A small masked image model, trained from scratch.
Model: 6.12M parameters, activation relu6, depths [3, 4, 6, 3].
Data: trained on regions of photos with short descriptions (Visual Genome), 203450 training examples, 0.8 epochs.
Rows from block 4 of a small masked image model, named by matrix and row number. Rows with one number belong to one channel. Each number is 128 + 32 x the weight over its row's rms, rounded and kept within 0 to 255. All counts start at 0. Numbers have three digits each. After the name is the row's rms in percent of the matrix's.
After each channel's rows are labels from the 100 images, of 14976, where the channel reaches its highest value: "colour at peak" is the nearest of a few named colours to the mean colour under the peak; "peak at" is the part of the image that holds the peak. Only what is clearly more common there than usual is listed. The data: regions of photos with short descriptions (Visual Genome).
# r30: branch 2 reduce pointwise conv (model.blocks.4.r3.0.weight, 56x224x1x1), inputs 0-111
# b30: branch 2 3x3 conv (model.blocks.4.b3.0.weight, 84x56x3x3, transposed, each kernel summed), outputs 0-83

r30.46 099:147063127090108110140121190176169101132134132161110103117116088131182150135162135161105099089203088107127114124117069132102138087179255127136157100106136185101158096155131106136174148159176181145118103159126055190132115142156126158107163142115149135145089142146145156120185142088151178170152157132112176123101092150127153105098072095145
b30.46 088:095082150126105096150133121198164103138173174065124141134074115140152129127085104146155121084147094200069133081079108099101113148118163110111175075079153118125173134158112157156096108116109144136131137100206124125117105148128171129171109114049162140089
colour at peak: black
peak at: bottom left

r30.12 105:105090143121153156141135130124115163121083112082186102166141107102129088131083038153184110060123115137135162100052105144120128145143078100158140116144098114173171189075043163182141187134076098127117111124197114151150101153141141150116125096087104153159087140097150109133138124131132149142168108119153071130075103140118071175153132125072
b30.12 105:133072144117103144155114136146154158145042158102140125134099099113090057132181128138113163138127108090215106148123099158118106086119121130125114033138126073086100142118151056093110135137095146122096124138140084184194109097164119075128125134123103099134
colour at peak: cyan; white
peak at: middle right; bottom right

r30.7 109:151087070073172151090184116130168116084167096117117137189141151092166158176160134134136100175089124116147112083132143151126031143120128136121103110100075067144089131134141154124131112145144091154150156076063134130113109197195078081063097116110102126060080119089141142047147174091118142150138171122109081140094157169101079144156134129121
b30.7 093:143124121082129164176097199126146058157091110104124087151115123129093129103107146180125133120191148061110085118095080194105133110182105174082131128134116085117158189078096089136129126157131128073153151094109088142187106122140129166100149075133118129108
colour at peak: black
peak at: top left

r30.26 102:133092098122088137151104128139165161145173120165075129133152137137118132081111125172100164172090145154091130143105108080089140196128113082134117104100082122108094105112100188077096122140120137109147175147136115137119097215174121100139136141113117143170114114185137175151105136199118122142113136137156158155170163095148079072153137211087
b30.26 105:166099156133126110179090122128114082100125111166056151113107157145147150089093129149148122087124123242088117139071120184109136149129104109155130101111136104137164077114115132167084134128071180137123193150138082169145142164095176143182131111131152166088
colour at peak: black
peak at: top right; top left

r30.2 095:185130168150115093168146173147183104118139202133176196134142093121165155165186166086128156173161146119200162139115179162137098063147156180165065104169165141243124173124184109090141153110164093149144163116109138121179137122127119116180114142124118095119205105118143109077106125118146133156138114065110126185159161150127115100104169099122
b30.2 087:075174142131193055102144096115091067133196169098130115154185130117111104098151165135109150184194146133127114146071170121136161140160135150135136107109151117131180079169126133062139133121119105126103122132145107169129194136107135115142125081136186187095
colour at peak: white
peak at: top left

r30.22 093:172078087144137116124142101098080158144104172141168100093159088111137084061136148096176163088113188072144158125127165163149098123115148075141131078087131113115152085045124171133108151080106113093145086104131082115113112175104091118195128128126086195149152140125151108139115100126115080082100106192205144136148085137105125125119109107181
b30.22 095:102145122125083160083120149166200104078072153114131090144089122168123040126169140114100109147152150124160130150153129135086107140129092139085179123099154066162158116169137157116118080095125125111034146095092063119097148100151145097140105103173136094140
colour at peak: white
peak at: top left

r30.14 097:136103149118174152181143182098130121146205117081140228170137134131233156249142181078104116175153110105147129109139110078148148059091164153112147123115154141094098193132161117163059088113120093190101163115158140118138114149140110166167121164177125132129062118091088132134119169109096100142084110179116115177170114133155193107142140130157
b30.14 079:107107119127168146089186135127109102142146142137129113117074099103173108150115112183122078088131110208125074100089064143098086131158143139128153144141154191083103146160136155085128168086155096107082126174078076104151165133180135127130105070160138075102
colour at peak: black
peak at: top right; top left

r30.40 102:158165127116183101088143133160115192134152181148138138133143105123144121096097098168118167139148153083174146109114156211142115176166151090173141171125114100120119102125178083151134157138127119117142157151114166105156125255105177107123144135131141150183146129131222131168065194175133173175168146155173143174130101127114155133122115168181
b30.40 089:090146138170148183130060110096114121122162203095166140109043142136067079124132139145076162178130102173099115175155174112100137129110107123109146120148153174143132156154177123173154133103154148143077191078112130132096133142118128130175107134126203140139
colour at peak: white
peak at: top right

r30.31 102:187158171132192236170152155099115147133092168118124092153131155147156085110143097209094123084110189225255239131146172188152125182155146142130215164146157101113073089145143108143124084118169137143080181096138111133118112111131121135120139132111128108148144110147122158152142125169119147132141106119151121157124141152134139090127096150146
b30.31 103:087136153142056106114106114110115134170120186109163144109126144123134114186153166151120090117111114112115157159131074134160118173161109131083126133222120137150123155112127121135111054141167147078102095111154111194158192161134172132165142072160192091093
colour at peak: white
peak at: top left; top right

r30.33 095:128184092143134205086049090117089168121120129129174115176125169123095192108100148112160107039135126092158121152157147190123151071095082160189128115162138146175180080118134185137130121095140120163093187117121132144136133183130126094139171103127118122130112079085202093117189043151109144114193136147160093104107132140099070188184094135175
b30.33 079:116085119120121110137134105120036127144108124175153082167057109127085133109111110102111184093134164079135177125160095125146100121166118089151106073102083111087132135097170095102104143108156168117194128130131146143193156110121219081119106155094128097123
colour at peak: white; pink
peak at: bottom right; top right

r30.28 102:123085122100119149093084111146159155139130148125098092112123108136141095071130104081199155091182129209181133096054153097132114086108117163084117097121129109200139111106150072091135128121130120150170112173114157132095236172115180144203078130083120105189133112122164138098092131088105137119112106094064116130148119099124147143178141142153
b30.28 102:123133103147123082189070111152169076130145119106131111115169130087144163082166157133126190145144131110166157169180119139140146103158102085122185173054105072115123114098173092094084123094142204132088151134125105108135139098140068071132145090131141092126
colour at peak: white
peak at: middle left

r30.0 099:174130148160145102103175117152206116169183167123131127195170157146161077152204106137157162187119097099131171119146186135136142186127162195145146160055133105144119117201057071129142126142114103082159146134098125127198191078136188114111138128144102079093130109103120113124193144120165149131137181075113147071117111145104161162134079136096
b30.0 097:111180093096164118119138162124146139161216103105159111121166164125127147087078175131097128174156119126143086146110193164130103108125075109114147127138179122152140098125090116098186101082123122105076110116184122178136207108114165173119136096159196114143
colour at peak: white
peak at: bottom left

r30.39 101:182120139149231138139087096143082113138072152120136106156149164116094161185169093133146189050109149131146169142177135203128112159132056146135158116116094134090136125120086111121152153141174149138065175126102163133120122187128134112110137100123126075163123158091152182156126143125151095147169132117155177181140118091143131160163104127175
b30.39 089:155169179171108129149097167105106076182133147105151100114115161143057096162134143181118078135174152169172161141151116129111141168112107146141142200174122140165110152131121095157102052125153143125094103100150069095130135105135196138117129159154170099064
colour at peak: white
peak at: top right

r30.48 096:158120121147100160127077145091148114086177126087151222151116119113249171159101156134111083227104134093117155086121125103126070122093157092138145121079158163183126181140160113137094195119127142120103148133085154131152127101082100105059120137080119091142096140111151117144124102133124116164156112088102153120123159107145064107107160140077
b30.48 093:116130115111164113110125202104118084123164126121090100097084041101144162120109150194122120112120122116117102079091118109102117102173045119101091126162124131078162106118127097056127178100139170088163085140117135105170133165195165143123122116173120085125
colour at peak: black
peak at: top left; top right

r30.16 106:128118120133102104092162119203142178125086129156137093115125160194112154122152132123161126140165140133112107157109113091120151125137084132105116184091163110135140104104126106150181166185166156160078082176091134145128164159175099078171194127081125186137097160115166147107181146171158107123145231113109119110074148130091117128111092122097
b30.16 101:127083132124095138205101135077134109082131147128154127071155152173092139090111110135071119132123093213088107106136124079130088133087173163152146121071141084118138077109104127132077097120106100108165107189202085127091088150097150117126171155125144138130
colour at peak: red
peak at: bottom left; bottom centre

r30.3 098:137142126106178119157093151138105141107135150088180131128166134102096119112206122129094131114144105111151078138121155099138094082180126146219187093143192100167119133127079066082151123122111149092087082076067161129154056206083107106139093136142103154098085149130138113153109114122084124132165121123164065074131070072180147143159092125129
b30.3 108:093082147083160129104108150154145129180146117122154107215151090118111146126120147130122157157099131154151084099182102148057124122148094100126103137076130098116084104115148137147101076105129155153067118139085104194168167103113156103203155072114092093178
colour at peak: white
peak at: top right

r30.11 094:146142108175142172104124117123098090147091152143142072144127169143153131121141120113122145124130191181116204167131117127109151080132097111134166138110107118102166070149115121083108096135137077095121079114084087166125095138114121151117121127148124126179039150115170165165216138161127198121166082088104125190144109143122070114193097173199
b30.11 102:090122108129081128120115109127162155130159173094142149081133138127146143104107154098117107220118098137122114137094078075156084123067137130163193169080144144131122122103148087175065097136203139141158142141167157126126117071033141109094090139153129121116
colour at peak: white
peak at: top right

r30.44 092:137145160127152131151106159101148028070182149082107212118096095100187102176104122115095108099115122146082101098127169094209114104076138115127112162152089194136150102106138191184116098085159178221098101194136107113150157132107124111173145168126102077133130132097148086150171125087105124093131172128115117150122023133111138131149074151098
b30.44 101:151148126119198150137150170123092097148127140064132081089154108110114100089099159185140090089158081108115117149082117111124103095159154083150120165160118110120147095161146176082132182154154152120110076102132108063164103181164150143125147138146180038140
colour at peak: black
peak at: top right

r30.8 099:159106053201098155035129101072158191118079185091186124167211126077085126108145123114093098106117149148114120114086121156111131068071177088181156094157146099106148146114166255135120106107124041128140132144102135146184075121170109121107151124106123134063115101168127150075126074093075107075085094104138136112094170122126078092061096110102
b30.8 089:158125069147098117111137127140118100118037153125097138140126077102110112181121187132089147149137136123165174136125127169167107124184072121124128103164124084102115133138191151193122081127128173094108095081136078153191144100081145114190172115158142101100
colour at peak: white
peak at: top right

r30.25 101:119152110144191161098169132112059152125148132105149176209113119097194130123107167153151115115130143086160172101143146104095130058109137082139114080087139107183128194047126097157131200095104157139136159113160091098151057149120122127124131105132097131129088092135144113099165089131122137102130079120142186106138144105096149081171108109086
b30.25 097:132143138067079110084141126080110153137089118100063106124132151115138090170158146184074132095213109093137102150161079141130109143193120124107096061132119096074128104158102138125108113085134191115161096112125074138094076105152165106102161099145158155120
colour at peak: blue; white
peak at: top right

r30.13 101:134148185080123162126158140100090108107113122151101113126128156175133210136123155143066091169137113142103146170152096114101060197119164164105104155096135174155134093224077108039140118077131167137121097136177100107083070149108163148071115068145131090113106132125139129139130122146099093145122112102145100087113143124099211091162122147131
b30.13 102:100170065104131079121146133128106114129187123082182090125069117092119137145108163134149112107174112110106123087130107187041089156136132093130081128118109143153059133123076109132107145061134184090125124108106133147113118059170149117064163128122150128090
colour at peak: brown
peak at: bottom right

r30.50 105:124099174139146119196132170109121136087171113137127196134124126138118138236092136138159055170116095185143131101121086111103124120054142097081131122108126160155135149138207120130138124149147098112204189148134181148147140182102129130112135117102146159129133180170162095122115124146143186152136133147138089102168130116127206108136189112211
b30.50 093:012140128155139134105134102161089094153109111115088166078120148117170092169107138157158070113102129123087078149110132114136102098111133086058174089130144148141057105130114149121154187128176118063094128166152128092119105122117121123095086070128103113115
colour at peak: black
peak at: top left

r30.1 099:082133172104132151190159091107100143084092105137178129166086145156147165175128098182220111179120145123121116111208079161119158107048091174125093173135120076110160112152227096165131153103185066167154198138118162147120146105128142121104138146158117149118119119131159101151157053130070123180157134144137139148123150124124086155136075189142
b30.1 126:117125091109099042067112157150079123125119129148135136127087108110116123135123085159131116123158139105061118069163177159125104118148070082075105116122116102085169149136121125112069142062162119058124064120119117139154111123128120099092114095097154065066
colour at peak: green
peak at: bottom left; bottom right

r30.5 098:165195135164053078078150112103093149122116119100250105101096132104099080105063132077157135142111137155161111100152145198159148051112141165117102105133121113126128092077140120083112119095115171126189104124071124146123137185094166083110139137176126126107144097120188188127115084134105201139175078119090096153159119133174122133109132104181
b30.5 105:103088079192100132124097116115178137127109172148167101147154088107119106116083144157133118161094136088137100161148115149160079047120098081101082181088074098154175177148174137117074125113135189134131117165127165163131094087115139103094112130088111086172
colour at peak: white
peak at: top left

r30.37 098:119138207129102072122111122189067150139054104118128123086126072146114093155196079160153090139132144073147087123091144120143149117120133099106115127138130095191126111140096104153124096117183102096132128125163091143110130171135132117153161150137114142141098230114134163114126221131170084164124131090141112160167139140133096140089173153136
b30.37 098:119114143115116133137119123141169107111209108095121121151077170145078165118148111077077122167168098123132135142086137056103107085084159182095196159084118124122116131116079115156074095121095112142134088161105108145099117045073161082112148133124080122130
colour at peak: white
peak at: bottom left