{
  "arch": "inception",
  "model": "masked image model",
  "dataset": "regions of photos with short descriptions (Visual Genome)",
  "train_examples": 203450,
  "image_size": 32,
  "crop_scale_min": 1,
  "horizontal_flip": true,
  "translate": 0.06,
  "method": "simmim",
  "mask_ratio": 0.75,
  "loss": "l1",
  "norm": "batchnorm",
  "activation": "relu6",
  "depths": [3, 4, 6, 3],
  "kernel_size": 3,
  "stem": "deep",
  "widths": [128, 224, 384, 672],
  "init": "trunc_normal_002",
  "optimizer": "muon",
  "muon_scale": "match_rms_adamw",
  "lr": 0.0016,
  "momentum": 0.95,
  "nesterov": true,
  "orthogonalizer": "newton_schulz_5",
  "adamw_lr_other_params": 0.0024,
  "cautious_weight_decay": true,
  "steps": 2600,
  "batch_size": 64,
  "epochs": 0.8,
  "lr_schedule": "linear",
  "final_lr_fraction": 0,
  "warmup_steps": 50,
  "weight_decay": 0.1,
  "adamw_weight_decay_other_params": 0
}
Rows from block 10, named by matrix and row number. Each number is 128 + 24 x the weight over the matrix's rms, rounded and kept within 0 to 255. All counts start at 0. Numbers have three digits each.
# b510: branch 3 first 3x3 conv (model.blocks.10.b5.1.0.weight, 96x48x3x3), inputs 24-29, a 3x3 kernel for each
b510.0:165119135103093109166125120119137153130130121134128160076114103143100153108087128114070122103117138121120107140091154144147128150125152130143136120108115157150171
b510.1:127142145114116129124157133156165180110121137129122131117145089083128137159110164134174118101113118101136150118129179129137161155142139124147168110099092139139135
b510.2:114132132121141103104145092103089118113083091123118114138117082079160122134147134127129101136078110176105138145113142151108145120137143130112111121120133114102133
b510.3:097106146122134135160170154108120147098133140094147189150141107149099111065136162070106126099166158122157142104103118144100108116144150107106108150155125066110144
b510.4:112138158132117197129082101117126131113140150119123142090133157151130128134107172127138129113161134124118119132135144101135087117117134115107100135140118141140119
b510.5:151148134139117125147140152102100150100133171106159176137143145101127179073111145102122150130146102113103111122129111118141126146127082077104173093161159141152117
b510.6:151124137119111131161134120175117131137112130123138161161161152173140145176132113154125078106126108150111128158156134099113110139127149191144151141145136141129134
b510.7:130115112138112101146133112152132138149124128183145144152154136175077120092124115182159139070147135100114099133133120157138126141153125138099118163144123151137156
b510.8:130103137127125129142125107077096108123127136133127111109145115125153117064137105074108179103059124118103115171119127188117125108135146093137130134125156117095113
b510.9:127101109147147132141173147123105131138089093141141121129134143134075090146111109106148129120165163098152172147149106132141094146140108126124106146114112122125092
b510.10:147119095147109099119151115109114137123129132133118143134148144138139127109162098147167155088065119088085100122122116143108141099115171155142118143114121136124108
b510.11:145133110160144147133154121133151098176131135172130120116115152141145148146135113125146148147135152160143088131155160148173139154114077191140116141149118149114134
b510.12:101121104124142121137150110107138148121128175098111160141136099126147150142136129129126124121144100134128124153136131126115163150099166102124168079137197103102133
b510.13:117138139100144098094138126088150124087129141123117143089138163142158147118099157124136125086112143167133164117122114136127139101097112105129104119146121154156087
b510.14:155132090132103080138141149144131129125134126137152122114141122170124129170138098179165152148102142126148130149144103168114123125155148139136140138149105119146150
b510.15:153126111133123121139119093131108114140091064140127073177106100115142119180077142147136188111117093156123129125107162144149094172127146162131137144144125168142108
b510.16:109109077188179118144138094143141107106121162136110097126156152124167146123161113148093105141157173108125082138143142148157156150130141121152135118131142146174187
b510.17:160124116153135089130125104130140095129133119116115119116151119090150133230102129110120108162193116105145131140164095140113141137113142124158111113142142150139124
b510.18:162121083116138166150146196146158118171132129181149110129136157151119165141109141101119075111125138093144160103127100136162114149142134114150134170124156168113103
b510.19:087081099127129105134162139134134131141117125123120123116108117096149096124118116133066113130102131141123158145106066121160123145121131150126144143117152129131115
b510.20:147144138142100132116124112161132128122143127097113135140133100106122141179163154168167171086118139096123134137128130139090125141109111172118123131154145168127124
b510.21:127129140104142118116130140152148183104137164104130159099110112104118101118106119118132123117085122121141171142117115132059143109087142101093172122113128151108137
b510.22:133119119122126121144138120127119154134123125134126112143120098115134113178154195117108164128102116171129121102123126133123138126137146107082117131129136106146128
b510.23:124123173155169141143117094152140110180146105135137116125139138131077116084133099088108125146120129164112083143155103157175125136119102134115078174118114081106109
b510.24:155139154136130163129133136135122153124129173156134146116105115140108142072114154155119112156140121096119149121115164168132139129078164088152118120105157116116126
b510.25:137123139145165156161142149089117162140126145149161163135108119179153083128133129119137147136095119153130139130100150146120105127135135150130121170141139130138172
b510.26:137131111141097103137117120145128133150113163136123139151138151114128180195111141151129137152119156120120135107112127127090117093109096135121150158107160130104099
b510.27:128151133124167124079112087158146113155163136146121094121105095100104093144169166113138131155137115123117152157096129150132110151112154196101104153088147173146139
b510.28:147146114130168149139125138153129116169128115173163155105164135138145146126138071157153082129122143109117143124093112123111113139116119165102070192114075130148097
b510.29:143141149114142136157143120149125153098094149148120160143090094141118108106116118151111156161138153134081105162114147163106132162168141130153159115094142167125137
b510.30:128137135120117124138154121126105130137152146113172142106128115095119125148116116118152155086105157089120131138180100139118138109104110162152150138151152142156162
b510.31:097101138109140126096108105077136175137125132098149144138098118128109107114097136120177146131157142117150143138151193151136158119138163130168123122123112145135141
b510.32:082127103092126128120127127143109132153125118138142151130089124136126151161138153130120116135140102082104166102125129122128128087126131107113108109090125115137112
b510.33:101150143131153140091107107146143152100143183123161176160109134126141103136168104148130159103146163102159096157129101130110114142150162099110104092126150117110155
b510.34:147090141111089126122094127126098093135150145136128143122112124185132115127137140163105142147131104125094118128138142114163116134126138100135117117111177106116171
b510.35:138156174127128147122127123154116123139094133129115115153113100148135128189096108129161128140090143114137154128112111161147134143143100141099165121109110138119131
b510.36:143166121114123101119132106106085106186148114137137135131142100197146143102134108112120142149143145087118086145120139155148150108168115138158099148129127107148157
b510.37:130115129140112152105075140135130144126144109087138107119184143145165103115149116130164160146107105101132137158153159151154103131162097146119123121114130100086133
b510.38:087107118117133138141141131148156121114113125134110103126141100128147163111152158105131134118129126122113095113133146125112117128094113098139138136141103134117139
b510.39:124108102116154110090117117115136167095106157168143162119136157116107144143109092136162126136142161113111107134170132126125131152177143134133148145108125144111156
b510.40:143114121140094110101082130151175121122166137090143150122122119128237151120146120143109109116114130120128147152189090124176169137113148138191153117149171103128139
b510.41:122153137088142108090139132153127151107109162142124152122096155143069117128150127114135138117139126114117101110157161107109146125141154135121139138135145180208188
b510.42:135109103140107147115124137115154127094134134099112093110112168183090140100153097108124131095148149105059082117113121144154117151105124129124165109111140107104102
b510.43:135131133114111152145122151119141097115127140161143143114155128103111120109118117104165133110182104114159119094143158124169134142109103131132121130127142165108139
b510.44:183144125115119117089106116203145173153159125151118097144144125131141131137101162088099108133154121136110103143130133101131138159120108150128136130134106138143136
b510.45:136145115176132127147149124128140113135134115127140103145112135134097092121120090119128112129123122143110083130116114078106154127130122121127082161149154106155128
b510.46:116137107144158121146155120126162122133108116129110104158109145136108139106100105123163083158173138129101074128104119131112127124128108098119116111110086101120149
b510.47:117124134105112144133126144129141119159136129164120124116091113106100077120076091145158129143146089146155126143160171112172140122115113121130164144171154161137129
b510.48:110116107090101121112093124139139146124099114146135110126146110093131116149133111142073122112090145178124106119089129152133097141157111122096129125098104108110114
b510.49:111099122130131155118121147108110098136130142104134180124115111161105115170120121175107094126138155090143157129125111087144177074101143118127145101115143111105154
b510.50:133142139136116126106136146171141149136165128145143145132145131149114116121134081089092151141140154161126081155125135131151120116151118128120152117144125121169133
b510.51:151153112124131101168142124183128101174140110120143139125096096098137086122116123159167120184145114156147105146123131120115146110101140125091088157133116142103133
b510.52:122135133158129096124130132115131137159115132097103140120169122133132137127123097128110110097116158106153157132088135126114133143133100114111110126116120118115155
b510.53:129139159139152127139175164109150189110144168123157130118142144099143149140134105105099066074086094095120137148140131127118127092170158136129171109110169129114126
b510.54:107139154096126144148129116152113110140126091123112091142144143127197064146104166141142115133135093131134118128124129124105149132142099127124131150134116140133136
b510.55:133126126108141136128099127131170157090093122116117118106111152159160130116132171161130161090122124128125102109127141123149121116119134147144132110145146138142115
b510.56:102085100137111122132124178132140157139125092135151119118151088146121188103134151167122142120143094123140124167137135172151143142147152123106060133134111165175116
b510.57:134114127132108117111086108140110152124143151140141203140102131110122110131143121118095109129133159133121097109083102102135135143132152160152180152125139172153164
b510.58:149136086164156101139159075110128111131127116088130128169164170129131122127078145141090106146125151135147154109124142141147123123141129118179125104162118121097123
b510.59:131120150128109111121099105133142138119150143147135126135138134108122139136095138151133141135134104201122127116109157156149124141111131106142101163123109141097102
b510.60:122147138099133133093111090144154129183149153150125179140121162173141100151140131145111110109098129126120091136116072150150158135148181153131140109128145126129187
b510.61:107116121099097097108128091133113092113105129128121127151138126159139117117134139136168153116122134108107131112132140142101127135133150141105107156106122160147112
b510.62:099105104118143154124117121158132160132113144113093138116129118150086107079083106133141169127127120077121074105135145136130111112166127137128161156133134136100119
b510.63:153125104110105136121103093090097079167121133159147117127098154140167125081067145100124097158109147128153135138075114144117119124104092106112108138149119147141133
b510.64:117135179074133183074114137126170122114142147113179150125143117151157111134107120149133149066121116115143141108096136106135142123126133117123112110113117116128130
b510.65:086096109127134159129107145164137087141109122131154152147127128122118143106119132096127107105130142142162103151132163136127161131119144148142085156117127112123115
b510.66:156121124141122114106114145144144114147151134114101098120098075135164135083171125122103119140105129114112152111131151149130112111115100122142131154132127160129121
b510.67:110152144089155147089142117121165112122176131104151136162122163110058116110129134129155106094164123096115142124111082105097131121110150111135128114139130117113133
b510.68:146146113159128147110122124111135113109102099127110124085175090107147145136098163158109103152109129115120171104118123106118123131138138105103106126129124145108107
b510.69:113090150137109132140125109110134126128105090145154151158105164154088167124137147123115090156114082160118102116146162120121109132108155118114095098141105161132141
b510.70:139100114169108125137089126127129153131115128120122135095129121113110116180180151170112168154106134127106150129164165128134123134133133140137140137108152127131155
b510.71:121096110092080131115106132137103126122106136112110160114158135152112133189102118137104122078144109090139191147138127144169121103157158137113148145128127106175155
b510.72:130100108118124163123118127110113127126123117125131126112174072148165179095129112121148193121089133093092164101123141160130146114139115129119153108127127151089110
b510.73:116109146132132109118120113176097092123123117101101132089130169118120138133108113134088116153115100142125132153128144139153124116105143133100104153136091117122099
b510.74:147125153171155150127116087136143149168156148191139149202197156131164142122144184117122164157102134121108079127144163148159168136140137086120093140151110135144129
b510.75:109104077149123125121123093147138120144125143108115133121145134126143129154152122125139121176122145086134129165084133132091131118134120149147142157161155130151145
b510.76:172170127146160106151135133121068115151107114158150135099122166127100156140144138149109089175132085147120083130098159129110119127153108108095116139120101144130136
b510.77:144142083130126097117135112103136112126133129117141109134105128123121117083131184133128129102096099111136112109101130152165146132133127132113096138112103129138118
b510.78:094111152100122138101146148118129136156125137118124143093127128111095153129118161098125159117133112140106100139129093166124120159121127127132134170118120117117110
b510.79:132081118138129141133121107103112115117126113160119129152087111141173090124155156080134106131147144133124109098138132104138157122092127106129114099091112114155128
b510.80:118130138132071112134135142130108118076101168111127138110094105127135182120106128123135118154074086117135123097160142127149127116132134132150097128125152114116147
b510.81:132107132074064106124117118131125117139128102155162120100107086135135102101106139118131122092117119158127104120121171115181138123158149102096142159126137154143144
b510.82:120138148095123120083114148131112145099086116136159145150144104106153169155119108106076129098123137095121124113120118110108128116101114180155154095102118152148152
b510.83:114105113155117119143135113126097123123093145118105119096158152146076156148171138112140167126112159185109099141151126147124141179142141133101141142121168103137127
b510.84:113134114143124113124129120207130076204171102168113113136096137121136104093103217179136164133138129161136156176152123155151116138094102096124119155154131111090138
b510.85:137116095132134119122155120111131131144110144150131136141084121124127126140111118104098072148140129132170158120146153155130140128096121092106158110113163145147130
b510.86:147133143113124096111139130126106130111135108130133117100136136152137169153121150133131159125098120144149132116138132108123136106167115095136110128119116132130113
b510.87:118106133107120147126116145131101153102120146134144134164140123173146110121128119166126136105090094103132119168162113124131104141129125145129132156148125106102118
b510.88:081115092099146165130162148128133125132148137128142124122133152105082181122095100153117119097123081187171135106103106124116119146120122105121115126140127097105123
b510.89:134134114143112133154093131127137171088119118126149141193105089106118147135135123115105105153108084185115145135145132144135140106129151106133131089125115102163140
b510.90:139121120102097106125104092138134129076077126140075090072092136133121131109101176120113141136115134134126119135163143142135141111144127147127141128125130152111119
b510.91:095128106103140127149127098153130169113125144113123135107077141106182110104126124132167146106087150093116163138138169126093133157107122141129148108138137107136145
b510.92:150109097123084128141096121163151111147110097155110106133169118140114199129071176190130084138092079148120104137130110122135136131127133137126135146097129152124131
b510.93:110125095198145130098122155171141121177149112166145159114136113106180134112094138109092136127137108130116133107135126118134117114117125138114161140131149125145133
b510.94:126163111167113113137111151150100156144105133130128144176124107103131151111124124107166128123137119088110117125131127145129122148141099161137156100093135159149143
b510.95:116113172128122164137109155100122143145107122144112103181135141097103137112111185105148134102098178156114113138133104149118093130103085141164086158121094096080083