From a checkpoint of a small masked image model: norm batchnorm, 203450 training examples.
Rows from block 2 of a small masked image model, named by matrix and row number. Each number is 128 + 32 x the weight over its row's rms, rounded and kept within 0 to 255. All counts start at 0. Numbers have three digits each.
After each channel's rows are labels from the 100 images, of 14976, where the channel reaches its highest value: "patch colour" is the nearest of a few named colours to the mean colour under the peak. Only what is clearly more common there than usual is listed. The data: regions of photos with short descriptions (Visual Genome).
# r30: branch 2 reduce pointwise conv (model.blocks.2.r3.0.weight, 32x128x1x1), inputs 64-127

r30.2:113107078154161123124151095168137188152118156144148180142100173149110184184103171121139110110175115127124101119118144090142125117107080134146165162112148121147126123135157142098144152105158135
patch colour: pink; white

r30.3:121115113084107144110133134139136176110098109143101151142078093117101102095123151130218117126111111099127109122128111139121154120107118122136098137134163136177079108141140125193088134130142111
patch colour: cyan

r30.7:117170088093138115172059176115088110113086128155106146106092202126154234099148080145153125153163154101118146096116120126134149145119150131123131120118125095135098092080107116142121120140137155
patch colour: black

r30.26:106088139158113132147121057148106059123115146136118160105139134146149087205114163197089145124119103113160100138115170119173126131135135143120128130156109123162132131154091103061129155099190140
patch colour: white

r30.1:154135151142108130129135169117107056127222141063106154137093089124087113116141137121155107059151119126127089098091098119111073126127092167119160137151105128111109138075088109128104149144088118
patch colour: grey

r30.20:088063090170135111105087129168102156165071108104130092157091102097107119139126114104133156087083118147118116103119102119130103133075102102092123121117081116116142115158087139139138124131107132
patch colour: green

r30.8:142081092100174117099111156118102145130116075155109107149068065100114175099169180102123129103098074125138135107127103122124140111127092084124107149174080110163189108115123198102139128117108050
patch colour: white

r30.25:107065113135119116140160163131123194098113082118160114191101155089156104120138151142150110063091116119117108118103111077106105101087124135080111078110149073084102103186148105100083159114115114
patch colour: black

r30.23:157084154110127158088124122096115111067104148145090153115119110118165102144125095149112105070137200096125165120126125153165109126214153151148104170150091103147153099182125129143119083104155113
patch colour: white

r30.9:146113070167129116090118120127159145154141077112149165137088118096103108139093141142122126116119105123100095126114142109113165142130174116103127081179176125070151126156150167158117129113094127
patch colour: black

r30.21:121143131128101142128169134109091080098150144148161142177181129107110070120111136081144091126116149106103106144107098134130101130103135089107136105158082100122060088141118084119121109105124101
patch colour: brown

r30.0:087117120120169091117159115089157120137165143144124111108157134158114134131070093098078083144153128093075172111097109169102109060114115092147091088139030105069107106165105096116110146121078083
patch colour: grey

r30.17:169128078138154108113096132147108136112130118158170119110122114105162110060120140115104132156120112137116097135105132111116116093104108125108085141152117118059121114111098097094142110119100090
patch colour: pink

r30.28:148095082155145094078091108104131115156115141084122121108141146093136191124109088068122134113108154145102127125086097091144111139110109101089139073110065088130132113131117096083076165140129113
patch colour: white; pink

r30.5:141076193140049148162127096111123082129111136118133148153149126113087118124129076090157139130111108150127159127141165142123074128095104147131124177110102179209079180109105110130172173150173127
patch colour: white

r30.14:152135066096170128137098079106074136088086120136139145108131144123133116139043163140101114058131125144120132142108132137118067130086103102112132135192151109059150128161088106116076142167090161
patch colour: black

r30.4:078103095113167110114133138055041121201178213118090181192163156101115108112142145117065122178184126112114159124113110156132131111149143129127072096148091137136083083163150153139091121149149134
patch colour: pink

r30.27:146163113101135105127151115095142092080133081143111126081178173110169115194126117136109124121171111128126191130159135120131100110135145128112176138108178116066132102116140074161123097104082140
patch colour: pink

r30.11:108138133041147113085116172161128130104133143131126126083132162121117168085136061122101127124194126161120165138153131110123108086063107114101097115087115103145134118219198054110118137138105142
patch colour: black